{"model": "contrastive image-text model", "image_size": 48, "horizontal_flip": true, "translate": 0.06, "encoder_arch": "perceiver", "encoder_bias": "all", "encoder_drop_path": 0.15, "encoder_shared_expert": false, "text_encoder_norm": "layernorm", "adamw_lr_other_params": 0.0022}
Rows from block 7 of the text encoder, named by matrix and row number. Rows with one number belong to one neuron. Each number is 128 + 32 x the weight over the matrix's rms, rounded and kept within 0 to 255. All counts start at 0. Numbers have three digits each.
# fc1: MLP up (text_encoder.blocks.7.mlp.fc1.weight, 960x320), inputs 160-239
# fc2: MLP down (text_encoder.blocks.7.mlp.fc2.weight, 320x960, transposed), outputs 160-239
fc1.491:144150062098188112105165051120135131107134102144143112118120120141126145155135158109088145140107103141125147162141132114124098102136120160133202120110153147135161106144121133152121115152139102096184110118154120171110160073189101103149120096
fc2.491:128116169147155118162150079105065159112124143131100058149174075100071145118142150185149147084126140094151081089123170124128145150223101108118094136109106170137201084112134125135180151052122183047069085145087210101151189111099048155093062079
fc1.492:136130162125153115129131148108126142132111129133124163148121140080125137156136104101115097113117157093122125121148098133128077134100135167138119158105146119155131096133134170120142125146109112145137160122089147136115121115111154112109136166
fc2.492:135117130123120139148107115143121136146117144122145110147112136120148134110132126137146145138127136124112131119142105121121118106120126112126135148114127117105112123143114122116119133134101107105155112148113148129122134148160122145141150150
fc1.493:114122116164139136138170149105140128151119132113115104127120120154148119147143136092090185103125116083154137149130147138119169159098146188077167118096110102133181104145095123115119128201111144113138140146116137147114142117126094116084166126
fc2.493:164101134149155156123150143150101142140149117158087171126165152102131182092159121096155107078102123146094095142148134099140137111135148090131155153134156162101076135105151149119078124083153116131134142124100134140140165133154114152105147137
fc1.494:084084121195101113096096096142138098167097143137096183059111168125021184165100131099116152123159159120132103088126117118089148147105109086190088150099098109132108142100124105139129154137108079189060117105119118064185112169059120144133116178
fc2.494:125089128180137140135172128105130093117110152114105165150133112159166149123101125148143107125046114095068129167151127136082150125095064119158156173075103154142127118103104151117130124115137140133152113152116115146092105143155154102095143116
fc1.495:115123134119137125137124112131096107141142127153125086149139120137129138148122124118127132115118107138139118147127141125135141139130162110131119115120130126123132105105090127152115134144132123144149127157114101132140130093122135128142130128
fc2.495:132160097142103114124125149118143122130109114104135125129128118129133115097153156118126153121132149132140150109115135145129123133088108151140123131133140128127152144126122137128145134111111124128149118122106160153139134125125130148147145128
fc1.496:129155093113158129101163100121152127121120112100130117141086104134132121105125135134106154129098056065151096150089180127125110144150119164125190061157151085152172131164120092128129148122132127139158123162122151161100156088154078088135155123
fc2.496:144070112145121092123135119109110194118145150152148146134187158146116141145163130090118116136112122130072083133123104124151113110118161102134113208114173155150143086110102098082196145141103141084097115109140146158159145120102197128107064115
fc1.497:136172167068132134157093101090142118114150170102099185149119055142179121066102081084153060202165072133070154050140126113072055095165154132127069142111074140142138145104135081176190042095122192082197109041086211194092123127166118118082140123
fc2.497:148117155130159074119120158129099139129145136165120149140130099104148135101132100149166127110143149106139133115127087156167084138137143148135132161101120117121119156112124162120097144115131147082109140121099146141125087108139160137171116148
fc1.498:156080046128223082130164214085099043130140102142148056084151110185200097118127148129134245153167199155075000048163069147162255116038132182066058100122025133078121134113112230126098118063167109165009185068147090054065101143179161087118157201
fc2.498:114164129104131143114133162143135097122148118111083093168156090137121152149126089098115091127099146133084107159127108113081193133163120105123132068119143082146111116109109111147093148084084153106142105115146161110151160163131178142106191134
fc1.499:096168139149135125120151091124163131097104095113111140117125135109127123147137161130093148149121114131143159117100131119151117137125078157116188121114168093120172184149081116146121149178096149109164149126122096138138163109131121132139131079
fc2.499:192062156157164077170111192139095117170154128100113087159159105126099163130148142110151103099067084137105170109169069142125117106135156101133120149146120184126105097178130144128197144119135117093118171143084063095079154108061080159098111127
fc1.500:117122129132128124117115140117139137129139118142125126127134125121145114111128111128137133143118118109145123134136126126129112139128118136119144145141101139134125125125135127119159130104136137128124133128143131123138142146135118138130125134
fc2.500:150150119119139134130120122135105122142119127138132127100116141136096127122127131100133124125155122124118125100117109115135127104126113138131128105141130118128136118120115134127127119130118137113118143137111120134124106135122115120113115141
fc1.501:094118206048064165155178092219050196168137244194118074193123122108109155118083034063061053000053043221091115082132104085126123100102133036166042214195197050199021200060255090044062169163177148069101132223171055061181128224171197213212081200
fc2.501:196134122161207146137025164078088106152182094083074120144110143169069113000064186151160136181051141238044109115158131108161228171026139111127142122138117143086062142125151125057133141206077052076108161168059212092028161048199180078140161085
fc1.502:120110134129089133132094143131155165194173127168116054097134102133133153117111123096114122110159114132148093130118175097133119171152116120122107109144055094141067124162123114162106108155127124149105113131120107096091117126148076135146122127
fc2.502:116138120113113151136093146139142090140135113104155114150103137134132136127137120129141101156119104102136114112133119117127134124120130138122146111131140124122124126117140147137098143140114150147134126111091119128095146115108135125093131122
fc1.503:122143115143126135109115084121153109144102093149172146123130127134120134145121135117133135136145098099141112126101137145127130126123124130134154146174141132145154120128120120174103119160109122110153132156152153109161133115144146122153133106
fc2.503:127125129095115092106155104143131161155160147138039097123147137114065128084134157189130128103153146192145135101145100130114120136139152136126115153111125138101171077133145104095139143103137116126131151147050134136125119143086127159083151152
fc1.504:144176120095116141125109071097116164106118133149196144104147122134130130106116153129129137134149130118159140134096145096137092086133126140169112122139121133114127184153106134121134118140091121107171122103145133130145116128112105078154111096
fc2.504:191112121172129127156142145092157138160107201135080110120141091102111120111126142124133120099120163144136130125161035114113132157127122118107123137153128113090078112150114057115052146058133137058101208145101130066124136081150122173077150156
fc1.505:141121135135120131128143130136130128126126131121114123127119132137129130125128130129138132131127130121127125127137139131134120123127132133130139121137134131121123124124135127127126128144125133132122130116120128133126127133123131133132126129
fc2.505:133115139114141135115131117132130129133138118119143123125127126130122123124124133129133119137131106122131128138122137129149152125115119133126138133155127149127126122130119122123126110121140119131125140121124131139130132124113108131125127138
fc1.506:149177129132150147122139126119127153073132141118121099110125124149159112124120115168126131127129106105151129130119117090102115097148090162100177146134144123149123127126116129117129140153138159113145153110119087147155147151116131123100106128
fc2.506:132136125181149123126131125137120185137140125108085102149141109089110154108127166127137137087094150149105110153153124140133186106087109083078121129106147114143132076075117127114137094102162094082115162163132166104175136148157075143136150091
fc1.507:110149122132137120094130120079132119092157097144141110106075120137117144150105158146116132127136122119133162109115154129121120087152115095112166087134153129128135151111097092138112124119100130122124120144128114147135131093128110137146139135
fc2.507:128125135091111102134121123157132075134095165134128154199185094109138151096142080090102123131115097140095087172147168169098147121134136093093094136108110129113150125138134199116117169090164150141163146138155121134088126126133163136118125122
fc1.508:141102102187174075100163184126126109107141116174091135099105089142133092178141140152140124091124113167137121099126070108127109124073085122092079160113116097160126168117117141066130216112123188168129126148176104155145134133103120150152128103
fc2.508:113112134145099128146153139146115113111156128116107107110103132133099121129130151120142110137119115131118104102131129130115127138153135121156139144137122114159110101145113117122127116083107131134167079132118136132112139133127133093112152091
fc1.509:119122138107167155126139142125136131106138146128116120110136153120125151118152138155134123108111139101152134123139134112123116087120086120098147115129162139119125127119098115107137097165152120161105099115116121148103095102099083100088116128
fc2.509:091079091212094116129117168140147161103143138147135170122169117117111092103141197118119078141117123116093098147118049124134130112138147130137122141097157139150134098107132112084126145126149149069172154150159134108119099120167131146111109070
fc1.510:142133116093164135113158054088157117068157122079120089111073134182150155072180148160144061070076134097081150146093122149130080101146107193115214105163169159111146149124074061142083089179159139083184160141189098148143064077127048079077084069
fc2.510:134122000110180192114113150121042143083117010159119078105224209009086142098178255108140080094049136062104103052201158154159216044186065064151134211207141110212184089129039255168255128082079134140172180180165031089089198122178000210079198056
fc1.511:117123131122109124139116138124120158120140133128104154138115117119125132132122134129122134122125116124115106132145128146136108119141118117118133137117117140123111121128125131121129117116120124134125131141131130116127128130147124120128120141
fc2.511:127147137128138122122129111116136135140119141137124119136113118132123128135129139128134126133131124132138142130134125130123117129114115135124126119138140123121140134131120137130119123122127132132126126141146120132135128126151132130129142156
fc1.512:164130156120127160197076156090148095124133121154126111060145105062209175058088128179104095186128099119128113140102192096174172205138207118225103181158102075087074186182187176032139133037121210127117133147091055107118157075125098210154101099
fc2.512:102148162141114129174079087160096120136134134111166082124080135131110156150134131090150125188138088100152113128139140102133137143114127114148183151131122121128104169136117163117110123124160109177180118136109032146141163126072093082102113119
fc1.513:188124184185102219142122110174255255135184175106061036137210207118060151155220098062186188106124004243102000133102206145041103234126094102174000082153209204055179133239082065132073100205070155243012144171048000144112164114164130069124120044
fc2.513:150186058093114109095201102188145190141097044145044131081183206162200099172146139144151193100128170144133088136078069110158075127124073127079128103125170161047223122120117087165032192199070154044053127024208158102085069083101217091082153111
fc1.514:141166115106161133121167123071143148112133115146116120132112119119128149142148144122158134138095116097130125099164090104184055078152085173132126117102126112127141131186123100118176104179152107122180093119123162087064185108143102101083127104
fc2.514:187123103105128082136137190106213185133124143148124129136190112084102095132174175140133142150114170150157114158084165141128161155156124048129108124133115165110187077129174156164100139063113132052111185148071084150143099071143184135144120126
fc1.515:127112148124113141112123117101160119104107070096163150153129098100148126152131117080127145155120100126158114149111133129123143149089134129145146134148139132171154123080095149111154129128111145108108144106156078133085134111105149125180120139
fc2.515:123148162122174148102132096170125121142117105112130125130118139129135141118116124125125119130129114151159128141099123129097144101160131132102128098127117111124125156093113112114148170134143096147158157140118132109089108124128124096140161136
fc1.516:125110119130130136131126117123133130140128129142135126116140129135116120135135137128112123135140135122135126120111136112129130125117126125127126146120122140131155135114125129145133130133124121121121123124121134112128118115138135129124144117
fc2.516:115141132127122121133121124113115128121126132116128131124115131112151132127123131126123123132119130126126118131124131116153139135120133136115114127132134124132130143140115125141131141131118106135132128129131121119123117121117120132137139133
fc1.517:137121115137140113120140148154137129144141131119136117131125110139137117131102128118149127105118141128137151146133123145131124122134132106138124127124120140132142127115133119119132113132112131129112131147137107147151137145133145117105136124
fc2.517:113132146116126132115117131125121133123139128140138117123115121135123122146152117143149118127148121119127116123119115136121126133137121127138124119145117127125135134117125117137137141113140118124146130125125125131119125130137102131129118129
fc1.518:136106124110118115091124106123129120136141160142103154150134083127121148152142150139101134121098133120133109127122132090137119141116122111148174123097122133161100111114129124112102158129152144150103128117120111122109113139116128135158154112
fc2.518:136132133115115101151151140126149140139153145125137135139126151145137126122142134131117140129096096142125124144134120093125152114168102142139133137118125116121103109098103146136118127117124179100113155151127131117124130132129135131134134118
fc1.519:139056136186185041147120194074211158076162157137151169170115140119169095147125117139101188103126016109147171119126131156169138127115186064105003197096133093191177115060169191084145129116109162106114074138180171129137126123195080123127134166
fc2.519:120109165144148139209085142121113138108135127158155059129097107145116145122137192141149119169141045040153129111166218141092178127156152134153172145138131143116121135103071166126074130119136107104200147115072072126152123108156082091115084106
fc1.520:139122139133136145108136129124115137142128135115126136127147120134131127119111134128134117108124144121129129130111127126141134129125131139128130144135131124132128137122122131120133138131135134112133123140122113126125118141129135132128151127
fc2.520:129141141124125117129138135134112112135132120117124128128133122124121114123133116129129130118132142133141136119119129137129142129139145121123121131127133122115137115127125113126127130125143137126115133109139134124138131131121107113123132134
fc1.521:179151151121116125113130072113191135077153139206082083124100091096139149129100149162131124134137158093113138111163060109130097078112122162165111103124158152090074111124134102133162090163119151133161122069140127171124107093136133133141119096
fc2.521:174137140092137102062139107100086150144115151145115097142154147102130153151177155199126151068153111130109160071158149159134107142127135110096124116133093151153126119137106158175131132068146142114054084111076164142154146129166126142101101136
fc1.522:100133154153149104118102129113116113140117145137105142140103132139079106141097127125120143125131147129124142133103123125132132138145148107118110140115111136110127147113122122145137135123148128136106151151104136128152144124131154135141137120
fc2.522:123129143135100138132111132151132136110119105155153148146120147106115151116136144124123136105106119125146136124103103134118125088140146108116133124154127104143152131125126121130152150118128122114118124137125146119151135111147089119160121150
fc1.523:096105129147140121166123136176120148133113103107142134128071145142109122106106138131130114108109159119126140095129142114098147172143130124172103129119105111150087167124115141145138125103121116129121088112122135155142086083132119130128102161
fc2.523:136103070148112102139172128164132097134142120104126075140147090140143107120118146158119156140129111131122123170068086139132118100112125163126136126134154123143138105087146152150145113130105154131140103163104122141134124074142118128096181121
fc1.524:110123127126099095139130151169135127104130127156135119129130155117127122147125100147130156090125084118132124101116145116129120159142105119143114110132118143133123132125154121128115110141112156134111082141127087112132132120129126099105116150
fc2.524:139154122127113132121127102125128096111119123117164136134126129125160110116120121139110136138131132165115126130129146157128109086136148108161136085135152127163134079154110093125135094156125130138117145168136136122130142139088149136128111108
fc1.525:121129122123132143121119130127129122123130126137119121125126123128135132130139118120134114133112104119124124118136118125118117119116120144134130131107119100151132138108142157142129144120141139135113124128132122130114133152130122114133144119
fc2.525:143153129119132142142136128118141128119120131129127115130125140130114129137122139128126126133136133117137119122114116112144141139127114131122131126138145106121131140127126144122116137119130133113133133123133129130128137145127119110113128119
fc1.526:161073143076134135080081128128172135079143148112175174171096093175178113150104128195138158221081127090170189074127189091133165101131104090184104115108087090077164212145165119178104096137135109151131093141084149134129120147153114115136079077
fc2.526:134130086142153105159174130114122146149122116149161098184111077101166076135145156088142160156064165188056152112172148155094084135049156110092047076143132143092130111140114096123229128101103106159026154122043207070143102134171164188064176125
fc1.527:138108144136126149135122121096140123144130125163101129137143120140137126142119139100115163140126130150123120122134113123169133105108143114138175158119118138158128133092142135147116110111111125146112124135102132145105122148118171093164105116
fc2.527:102158140111106153148128164121114147096163142138122144126143114163117138104163120123103111135092104131135122136135122135138165153147112141150160120154167093122098133131111126115122134120130130127114158099110141118142123097118091160116115125
fc1.528:119096120145111122111133101107136115119149097107110126134096140134148128159161147148116105145113111154110179117105077191151130116149126123127134135123150131127142139153138085130093141102181122146116130135182093155137125099146075103137173104
fc2.528:087105139126155095127093149133166125152081130154153103179190103106060151101078193135141118107095174132104158116086184103135150069117083121123141126136160128125147149127180187118165087108118119153137121177108131101187106131076094174055129085