Rows from block 8 of the image encoder of a small contrastive image-text model, named by matrix and row number. Rows with one number within an expert belong to one neuron, the router's apart. Each number is 128 + 32 x the weight over its row's rms, rounded and kept within 0 to 255. All counts start at 0.
Before each expert's rows are labels from the 100 images, of 14976, where the router gives the expert most weight on average: "responds to" is what is common among them. Only what is clearly more common there than usual is listed. The data: regions of photos with short descriptions (Visual Genome).
# router: router (encoder.blocks.8.mlp.router.weight, 4x256, trained with AdamW), inputs 52-103
# up: expert up (encoder.blocks.8.mlp.up, 4x512x256), inputs 52-103
# down: expert down (encoder.blocks.8.mlp.down, 4x256x512, transposed), outputs 52-103

# expert 3
responds to: text has "green"; text has "tree"
router.3 [191 148  91 173 105 144 130 187 165 140 175 197 124 174 138 110 111 103 101 142 118 110 142 138 200  85 104 112 137  69 165 215 124 130 167 128 155 167 114  73 140  67 126 104  88 158 158  94  98 116 127  63]
up.0 [ 84 170  77 161  83  86 133 116 132 166 115 107 174 129 109 141 103  85 137 189 188 126  92 212 134 118 204 118 197  71 128 123 135 119 154 140 107  86 150  94 141 163 144 111 122 157 158 156  85 108 126 104]
down.0 [106 145 110  95 177 160 188 161 106 158 132 123 123 204 130 120 136 138 131 123 182 191 122 133  98 119  68 129 164  62 133  77 104 114 112 140 182 134  97 144 132  70 132 117 123 102 135 116 118 134  62 115]
up.1 [118 113 153  91 188 151 124  89 153 113 123 101 172 103 189 112 150 100 197 111 158 128  64 145 160 160 147  90 137 104 120 108 163 161  97  69 115 173 101 159 151  59  90 164 129 154 187 136  89 119 155 140]
down.1 [138 152  95 115 129 138 116 104 132 186 148 154 137 131 153 129  95 157  92 101 186 154 153 131 144 104 129  98  96 136 122 134 174 104  89 119 109 158 114 167 110 154 193 145 132 130 119 122 115 138 154 161]
up.2 [ 82 141 110 136 108 147 180 154 134 152  76 167 159 118  75 141 165 139 136 106  84 122 123 141 108  94 121 143 143 202 112  78 123 120 107 121  80 113 113 116 102 131 173 118  86  84 175 124 143 131  98 144]
down.2 [152 119 120 130 132 147 149 112 158 113 184 161  80 101 118 113 181 196 102 100 162 145  89 101 125 129 121 162 116 109  60 102  87 205 143 118 102  93 153 150  55  70 122 177  82 165 123 101  87 139 132 143]
up.3 [103 119 186 112 100 156 138 112  99 116  74 154 141 121 150 166 130  94 204 165 132 123 151  99 115 112 159 147 113 152  97 170 118 111 171 118 186  88 145 102 108  93  95 113 166 178 195  81 162 109 112  63]
down.3 [140 176  64  67  66 181 127  79 178 127 206 159 134 145 100 117  96 162  33 141 143 149 113 117 143 127 143 127 135  93 106 111 159 157 125  90  82 139 125 115 168 158 130 145 123 115 164 136 117 100 171 116]
up.4 [154  81 157 130 148 105 184  95 152 174 140  92 122  78 148 116  80 162 187 134  80 124 129 131 110 120 112 113 131 140 118 137 149 143 162 146  94 144 131 150 100 134 121 138 175 167 175 141  56  95 135 128]
down.4 [103 178 167 125  89 132  79 172 146  52 104 163 133 165 102 109  72  99 113  96 157 142 104 128 145 135  82  99 123 145  74  83 156  92 139 178 170 111 110 155 162 109 133 147 117 121 140 127 188 163 157 153]
up.5 [117 113  74  90 194 155 176 132 157 108 111 120 132 154 183 170 143 114 116 136 155 157 148 147 139  81 171 163 138  85 155  80 184 115 116  92 145  93  33 150 108 131 131  84 123 215 145 135  99 164 115 113]
down.5 [141 187 116  94 142  88 144 105 146  95 173 129 102 144 131  79  74 159 103 107  43 157  73 104 117 129 112 147  99 115 161 102  95 132 147 139 148  83 172 150 134 131  84 163 118 131 104 112 123 128  60  60]
up.6 [120 131 154  94  88 104 164  91 104 182 107 117 103 135 115 156 124 175 134 133  96 108 164 137 174 170 158 125 108 132 175 184  97 146 156 118 137 128  97 143 151  86 116 156 130  84 136  96 103 193 167  68]
down.6 [133 119 124 110 169 116 131 139 158 110 128 119 125 114 172 121 146 107 120 162 142 163 152 133 104  89 147 107 138 114  76 165 172 129  62 117 107 123 150 135  89 204 160  75 154 161 200 150 162 162 204 201]

# expert 1
responds to: text has "hair"; text has "man"
router.1 [130 162 108 168 105 101  79 133 101 105 159 135 140 136 171 173 189 105   0  85  97  82 154  92 132 154 117  99 146 158 203 160 103  96 106 193 160 171 109 157 169 145 144 105  55 138 121 148 135 159 135 170]
up.0 [127  86 127  92 154 160 143 170 134 115 130 129 133  90 135 121 154 144 118 134 158 114  74 113 132 109 103 152  71 143 140 108  98 125 146 143  84 195  65 132 116  80 187 170 146 154 125 124 164 122 127 146]
down.0 [171 150 160 115  20 132 152 112  95  69 115 154 119 140 124 135 113 130 125 157 115 152 126 122 155 151 177 128 162  89 214 158 106 121 127 146 178 109 183 133 163 108 123 108 112 124 161 130  91  92 179 150]
up.1 [113  89 144 126  95  85 118 112 148 130 147 113 163  87 132 187 121 118  95 120  92 158 202  86 111 144 205  94 157 135 134 130 101 108 103 135 130 135  58 118  62 194 148 212  82 154 166 118 102 137  98 144]
down.1 [145 163 214 117 110 157  98 156 136  80 135  91 148 112  74  69  68  97  59 140  37 109 152 100 123 111 106 149  62 126 120  90 162  46 122 112 146 134 171 153 100 111 156  85 144 169  96 175 141 140 133 149]
up.2 [154  67 196 125 148 164 108 163 135  85 113 109 141 170 153 126 137 122  98  88 107 126 167 171  37 174 179 156 166 131 159 120  80 127 101 165 165 103  98 110 157 131 134 110 127 141 198  50 132 168  83  98]
down.2 [ 83 108 122 112 119 126 139 124 114 160 104 169 128 134 176  72 135 117  75 107 122 151 128  97 122  66  81 131 108 193  60 189 124 145 119  90 152 130 102 144 124 185  86 174  68 145 160 159  89 151 155 114]
up.3 [118  63 134 159 150 116 129  71  83 115 148 108 120 110 181 189  99 101 155 147 168  93 153 221 119  86 102 108 125 147 139 100 102 129 168 118 144 117 104  54 112  43 115 195 176 134 149 116 155  94 138 162]
down.3 [ 86 101  78 130 170 140 150 119 153 122  88 101 135 138 111 132 110 161 131 143 153 151 147 118 100 110 107 121 117 146 102 136 112 142 124 124 121  76  61  91 156 130 108  57 153 159 162 187 140 131  82  58]
up.4 [ 76 130 152  96 105  82 116  75 186 102 135 140 166 187 130  79 142 112 133 157 172 124  81 127 119 165 137 125 117 103  72  97 148 108  97 119 115 133 106  76 127 123 140 182 145 168 143 133 140 219 160  95]
down.4 [168  80 158  91 170 160 209 111 149 118 102  76 114 104  73 177 142 123 155 164 105 128 143 181 164 123 104 115 132 155 187 194  84 143  96 159 113  56 153 111  76 161  93 134 144 147 145 103 174 114 109 127]
up.5 [156  72 178 104  82 131 109  30 159 137 121 165 149  78 116 162 132 169 107  94 140 138  81 182 168 199 173 129 126  80 156 105 139 109 194 153 129 106 155 135 167 115 148  93  97 160 118 154 163 207 115 112]
down.5 [137 157 161  96 110  98 124 129  92 107  53  92 165  87  63 149 142 164 149 150  96 170 120  94  85 128 147 122 159 150 125 160 160 146 101 127 153 135 131 117 111 109 142  76  71 142 185 141 120 104 127 136]
up.6 [133 100 126 121 139 123  92  98  87 133 137 119 141 110 185 204 181 141 122  93 160  94 185  87 143 169 183 114 131 127 153  61 164 107 112 135 117 150 117 116 112 151 159 195  72 164 132 129 117 131 179 116]
down.6 [163 124  97 167  60  75 138 138 191  90 136 113 134  87 114 123  95 124 119 131  86 117 114 101 171 111  63 124 116 148 128 123 170  28  98 123  93 125 147 121 141 152 104 127 184 151 122 123 170 142 123 122]

# expert 0
responds to: text has "bus"; text has "train"
router.0 [129 114 109 119 106  90  74 114 101 156  84 125  95 159 158  89 113 132  91 131 112 121 167  97 152 139 113 111 107  81 202 115 126 148 182 142 158 180 132 138 177 181  90 132 191 130 114  89 137 174  88 158]
up.0 [139 160 132 101 125  92 128 101 127 153  92 123  89 120 174 155 106 135 178 131 141 170  63  45 111  84 166 134 136 121 114 162 182 140 158 110 158 134 178 175  98 174 112  99 110 135 131  52 112 144  97 214]
down.0 [127 134 142 127 171 139 121 173 130  98 112 123 122  96 145 149 127  61 101  92 103 127 105  87 156 160 139 157 129 111 137 130  29 192  70 151 166 163 127 129 129 114 142 139 113 154 126 147 173 117 147  72]
up.1 [186  80 122  69 115 192 107 114 163 131  98 128 117 102  90  76 231 112 112  61 159 167 162 169 173  75 124 123 148 106  98 109 199 182 139 151 115 151 183  85  80 176 207 164 126 100 151 111 129 170 140 146]
down.1 [130 122 156  50 128 143 120 133 186  91 125 142  71 135 132 115 162  95 140 159 115 141 107 104 121 121 126 106  68 117 128 155 188 132 124 141  25 145 114 181 134 128 128 143 112 156 173 102 147 137 113 157]
up.2 [129 120 164  92  99 193 109 149 117  75  97 140 111 180 119 163 140 122 125 119 103  93 129 198 119 131 119 105 142 118 147 173  55 108 113 192 159 118 127 141 191 147  76 114  82 126 104  99  47  94 118 148]
down.2 [ 98 112  73 128 149 117 100  93 111 129 143 137  97  93 129 136 133  95  94  97 151 128 131 117 125 153 165  68 134  82 116 121 104 146 144 140 152  93 124 162 105  83 157  84 172 174 108 142 135 135 200 177]
up.3 [149  97 182 159  67 110 172 140 129 122 169 136 148 146  58 138 150  94 133 116 139 134 162 126 143 107  94 148  63 128 119  71  66 125 141 151 133  88 145 138 133 144 130 208 133  94 165 138  94 135 135 142]
down.3 [153  98 146  88 146 138 106 100 114  63 151 118 118 177  99  86  67 150  66 102 130 115 118 156  74 190  72 117 118 143 115 139 115  83 109 193 186 167 169  69 172  85 141  74 118 161 184 159 122 103 138 126]
up.4 [157 104 102 106 127  59 104 124 117 112 105 147 204 139 128 157 133 137  79 122 149  82 106 166 111 145 146 157 110 138 172  97 152 127 182 134 122 145  96 214  93 133 113 138 166 137 128  69 147 136 103 161]
down.4 [114 121 131 135  81 129 129 129 116 178 144  96 130 131 155 129 112 134 133 123 144 133 118  95 110 146  95 160 133 152  94 139 117 169  86 113 141 160 166  97 143 136 113 120 117 143  85 177 116  97 108 107]
up.5 [116 126 118 163 116 114 149 109 111 148  92 141 131 128 127 150 116 131 161 116 121 163 169 110 173  97 148 114 115 200  86  60 105 113 175 128 113 105 112 100 138 175  84 130  81 131 100 153 108 125 146 113]
down.5 [155 133 163 109  85 123 158 156 117 102 138 134 108 141 150 115  96 136 157 180 129 147 184 150 142  82 173 145  96  78 190 121 164 133 105 130 111 163 135 117  82  70 190  99 114 104 146  85 114 142 122 117]
up.6 [115 114 139 135 166 152 138 121 102 132 107 125 134  49 139 183  74 152 176  86 162 129  86 137  64 127 152 123 139 122 153 130 150 121 104 138 168 175 150 124  93  98 124 144 156 152  88 130 146 126  86 181]
down.6 [174 180 135  94 123 152 114 185  96 148 143 104 201 121  95 102 118 189 157 104 115  51 168  84 123 136 128 131 119 129 123 126  87 120 131 167 180  91 114 172 100 131 126 203 139  96  74 119  64 129 162 143]

# expert 2
responds to: text has "sign"; text has "zebra"; text has "white"
router.2 [148 113 124 139 131  57 119 115 158 144 171 139 119 110 141 101 119 174 131 118 120 123 146 115 136 128 124 102 178 207  63 128 146  80 147 128  73 119 122 133 150 143  90 141 192 122 112  94  87  60  98  91]
up.0 [177  39 152 146  98 132 149 151  63 110 119 112 115 122 133 139 104 125 134 150 115 133 140 164 138  54 107 164 138  36 193 154 110  72 141 141 151 133 166 162  76 145 107  79 126 120 187 204 138  69 143 116]
down.0 [150 132 135 141 175 139 109 131 151 166 181 106 143 155 178 142 218 160 139 135 149 116 150 164  94 134 205 104 120 119 213 100 152 129  78 126 116 122 123 152 183 195 123 123 119 147 132 176 112 129 165  82]
up.1 [ 82 110 121 135 152 107 171 126 115  86 100 121 114  38 112 193 139 161 147 114 141 139 133 175 110 121 123 120 129  65 162 142 107 126 127  89 120 136 156 141 197 158 123 176 135 151  92 119 154  75 185 144]
down.1 [112 154  76 165 132 150 127 119 140 119 194 125 168 144  90 138 157 105 126  87 110 156 127 125 200  91  95 140 169 183 188 144 144  98 119 145 132 146 161  86 121 168 171 140 196  89 141 159 134 128 114 142]
up.2 [140 115  76 151 123 118 133 176 132  84  94 140  96 156 104  43 140 171 145 139 120 111 110 189 133 119 167 148  91 168 109 128 186  99  81 104 122 159 128  96  71 119  84 144 101 104 183  94 137 179 121 159]
down.2 [119  69 150 154 192 152 102 128 134  90 174 152 164 113 163 130 121  52  98 142 193 111 151 125 105 142 139 129 135 161 165 119 129 116 118 123  88  96 138 132 109 157 121  88 181  82  70 152 116 154 173 107]
up.3 [ 66 123 120 130 115 144 182  74 108 105 188 140 123 119 101 109 144 111 124 146 130 110 185 181 131  83 167 135 110  65 194 143 184 195 187  77 132 144 180 115 115 140 103 133 116  94 106 146  83 102 139 181]
down.3 [ 69 141 184 120 150 170  76 170 149 132  92 164 105  99 160 132 179 119 172 171 149 112 163 159 131 116 131 121 139  54 130 112 130 103 125 104 136 146 125 119 142  85 129 111 146 113 146 113 134 145 146 202]
up.4 [110  67 105 119 120 144 154 123 106 163 159 101 154 151 162 115  66  68 174 104 144 130 173 142 126 125 181 153 137  85  83 104 112  85 132  94  73 115 129  60 103 182 190 175 159 180 127 155  83 137 181 151]
down.4 [125 181 189 120 116 148 124 112 138 158  71 105 111 125 171 106 131 147 142 110 120 129 134 162 122  95 112 171 147 136  87 113 155 166 136 174 154  83 148 174  78  86 159  51 116 113  70  98 108 124 155 203]
up.5 [131 143  84 115 146  73 180 100 118 128 137 160 184  92  91  83 168 165 113  99 158 176 121 175 111 116 128 143 129 160  77 182 113  59 118  71 104 182 137 147  87  85 173 125 132 135 169 121 166 166 142 131]
down.5 [155 135 140 144 124 137 102 164 144 129 142 182 119 129 205 134 102 127 144 118 154  57 154 138 138 107 149  99 144 162 147  76 100 167 152 105 106  96 105 116 135 137 134 126 142 130 117 119 147  84 138 132]
up.6 [158 163 166 152 112 120 130 164 113  95 146 112  60 101 152 116  91 126 117 101 138 118 120 169  77 147  97  80 140 150 118 177 108 159  65 130 195  76 152 123 139 152 147  78 140  88 177 113 168 121  89  87]
down.6 [138 101 128 127 145 108 169 139 120 151 138 155 162 124  54 179 135 112  98 127 108 116  83  96 177 138 167 112 113 171 119  64 170 130 189 138  88 153 109 135 144 125 154 128  93 174  93 110 115 129 127 167]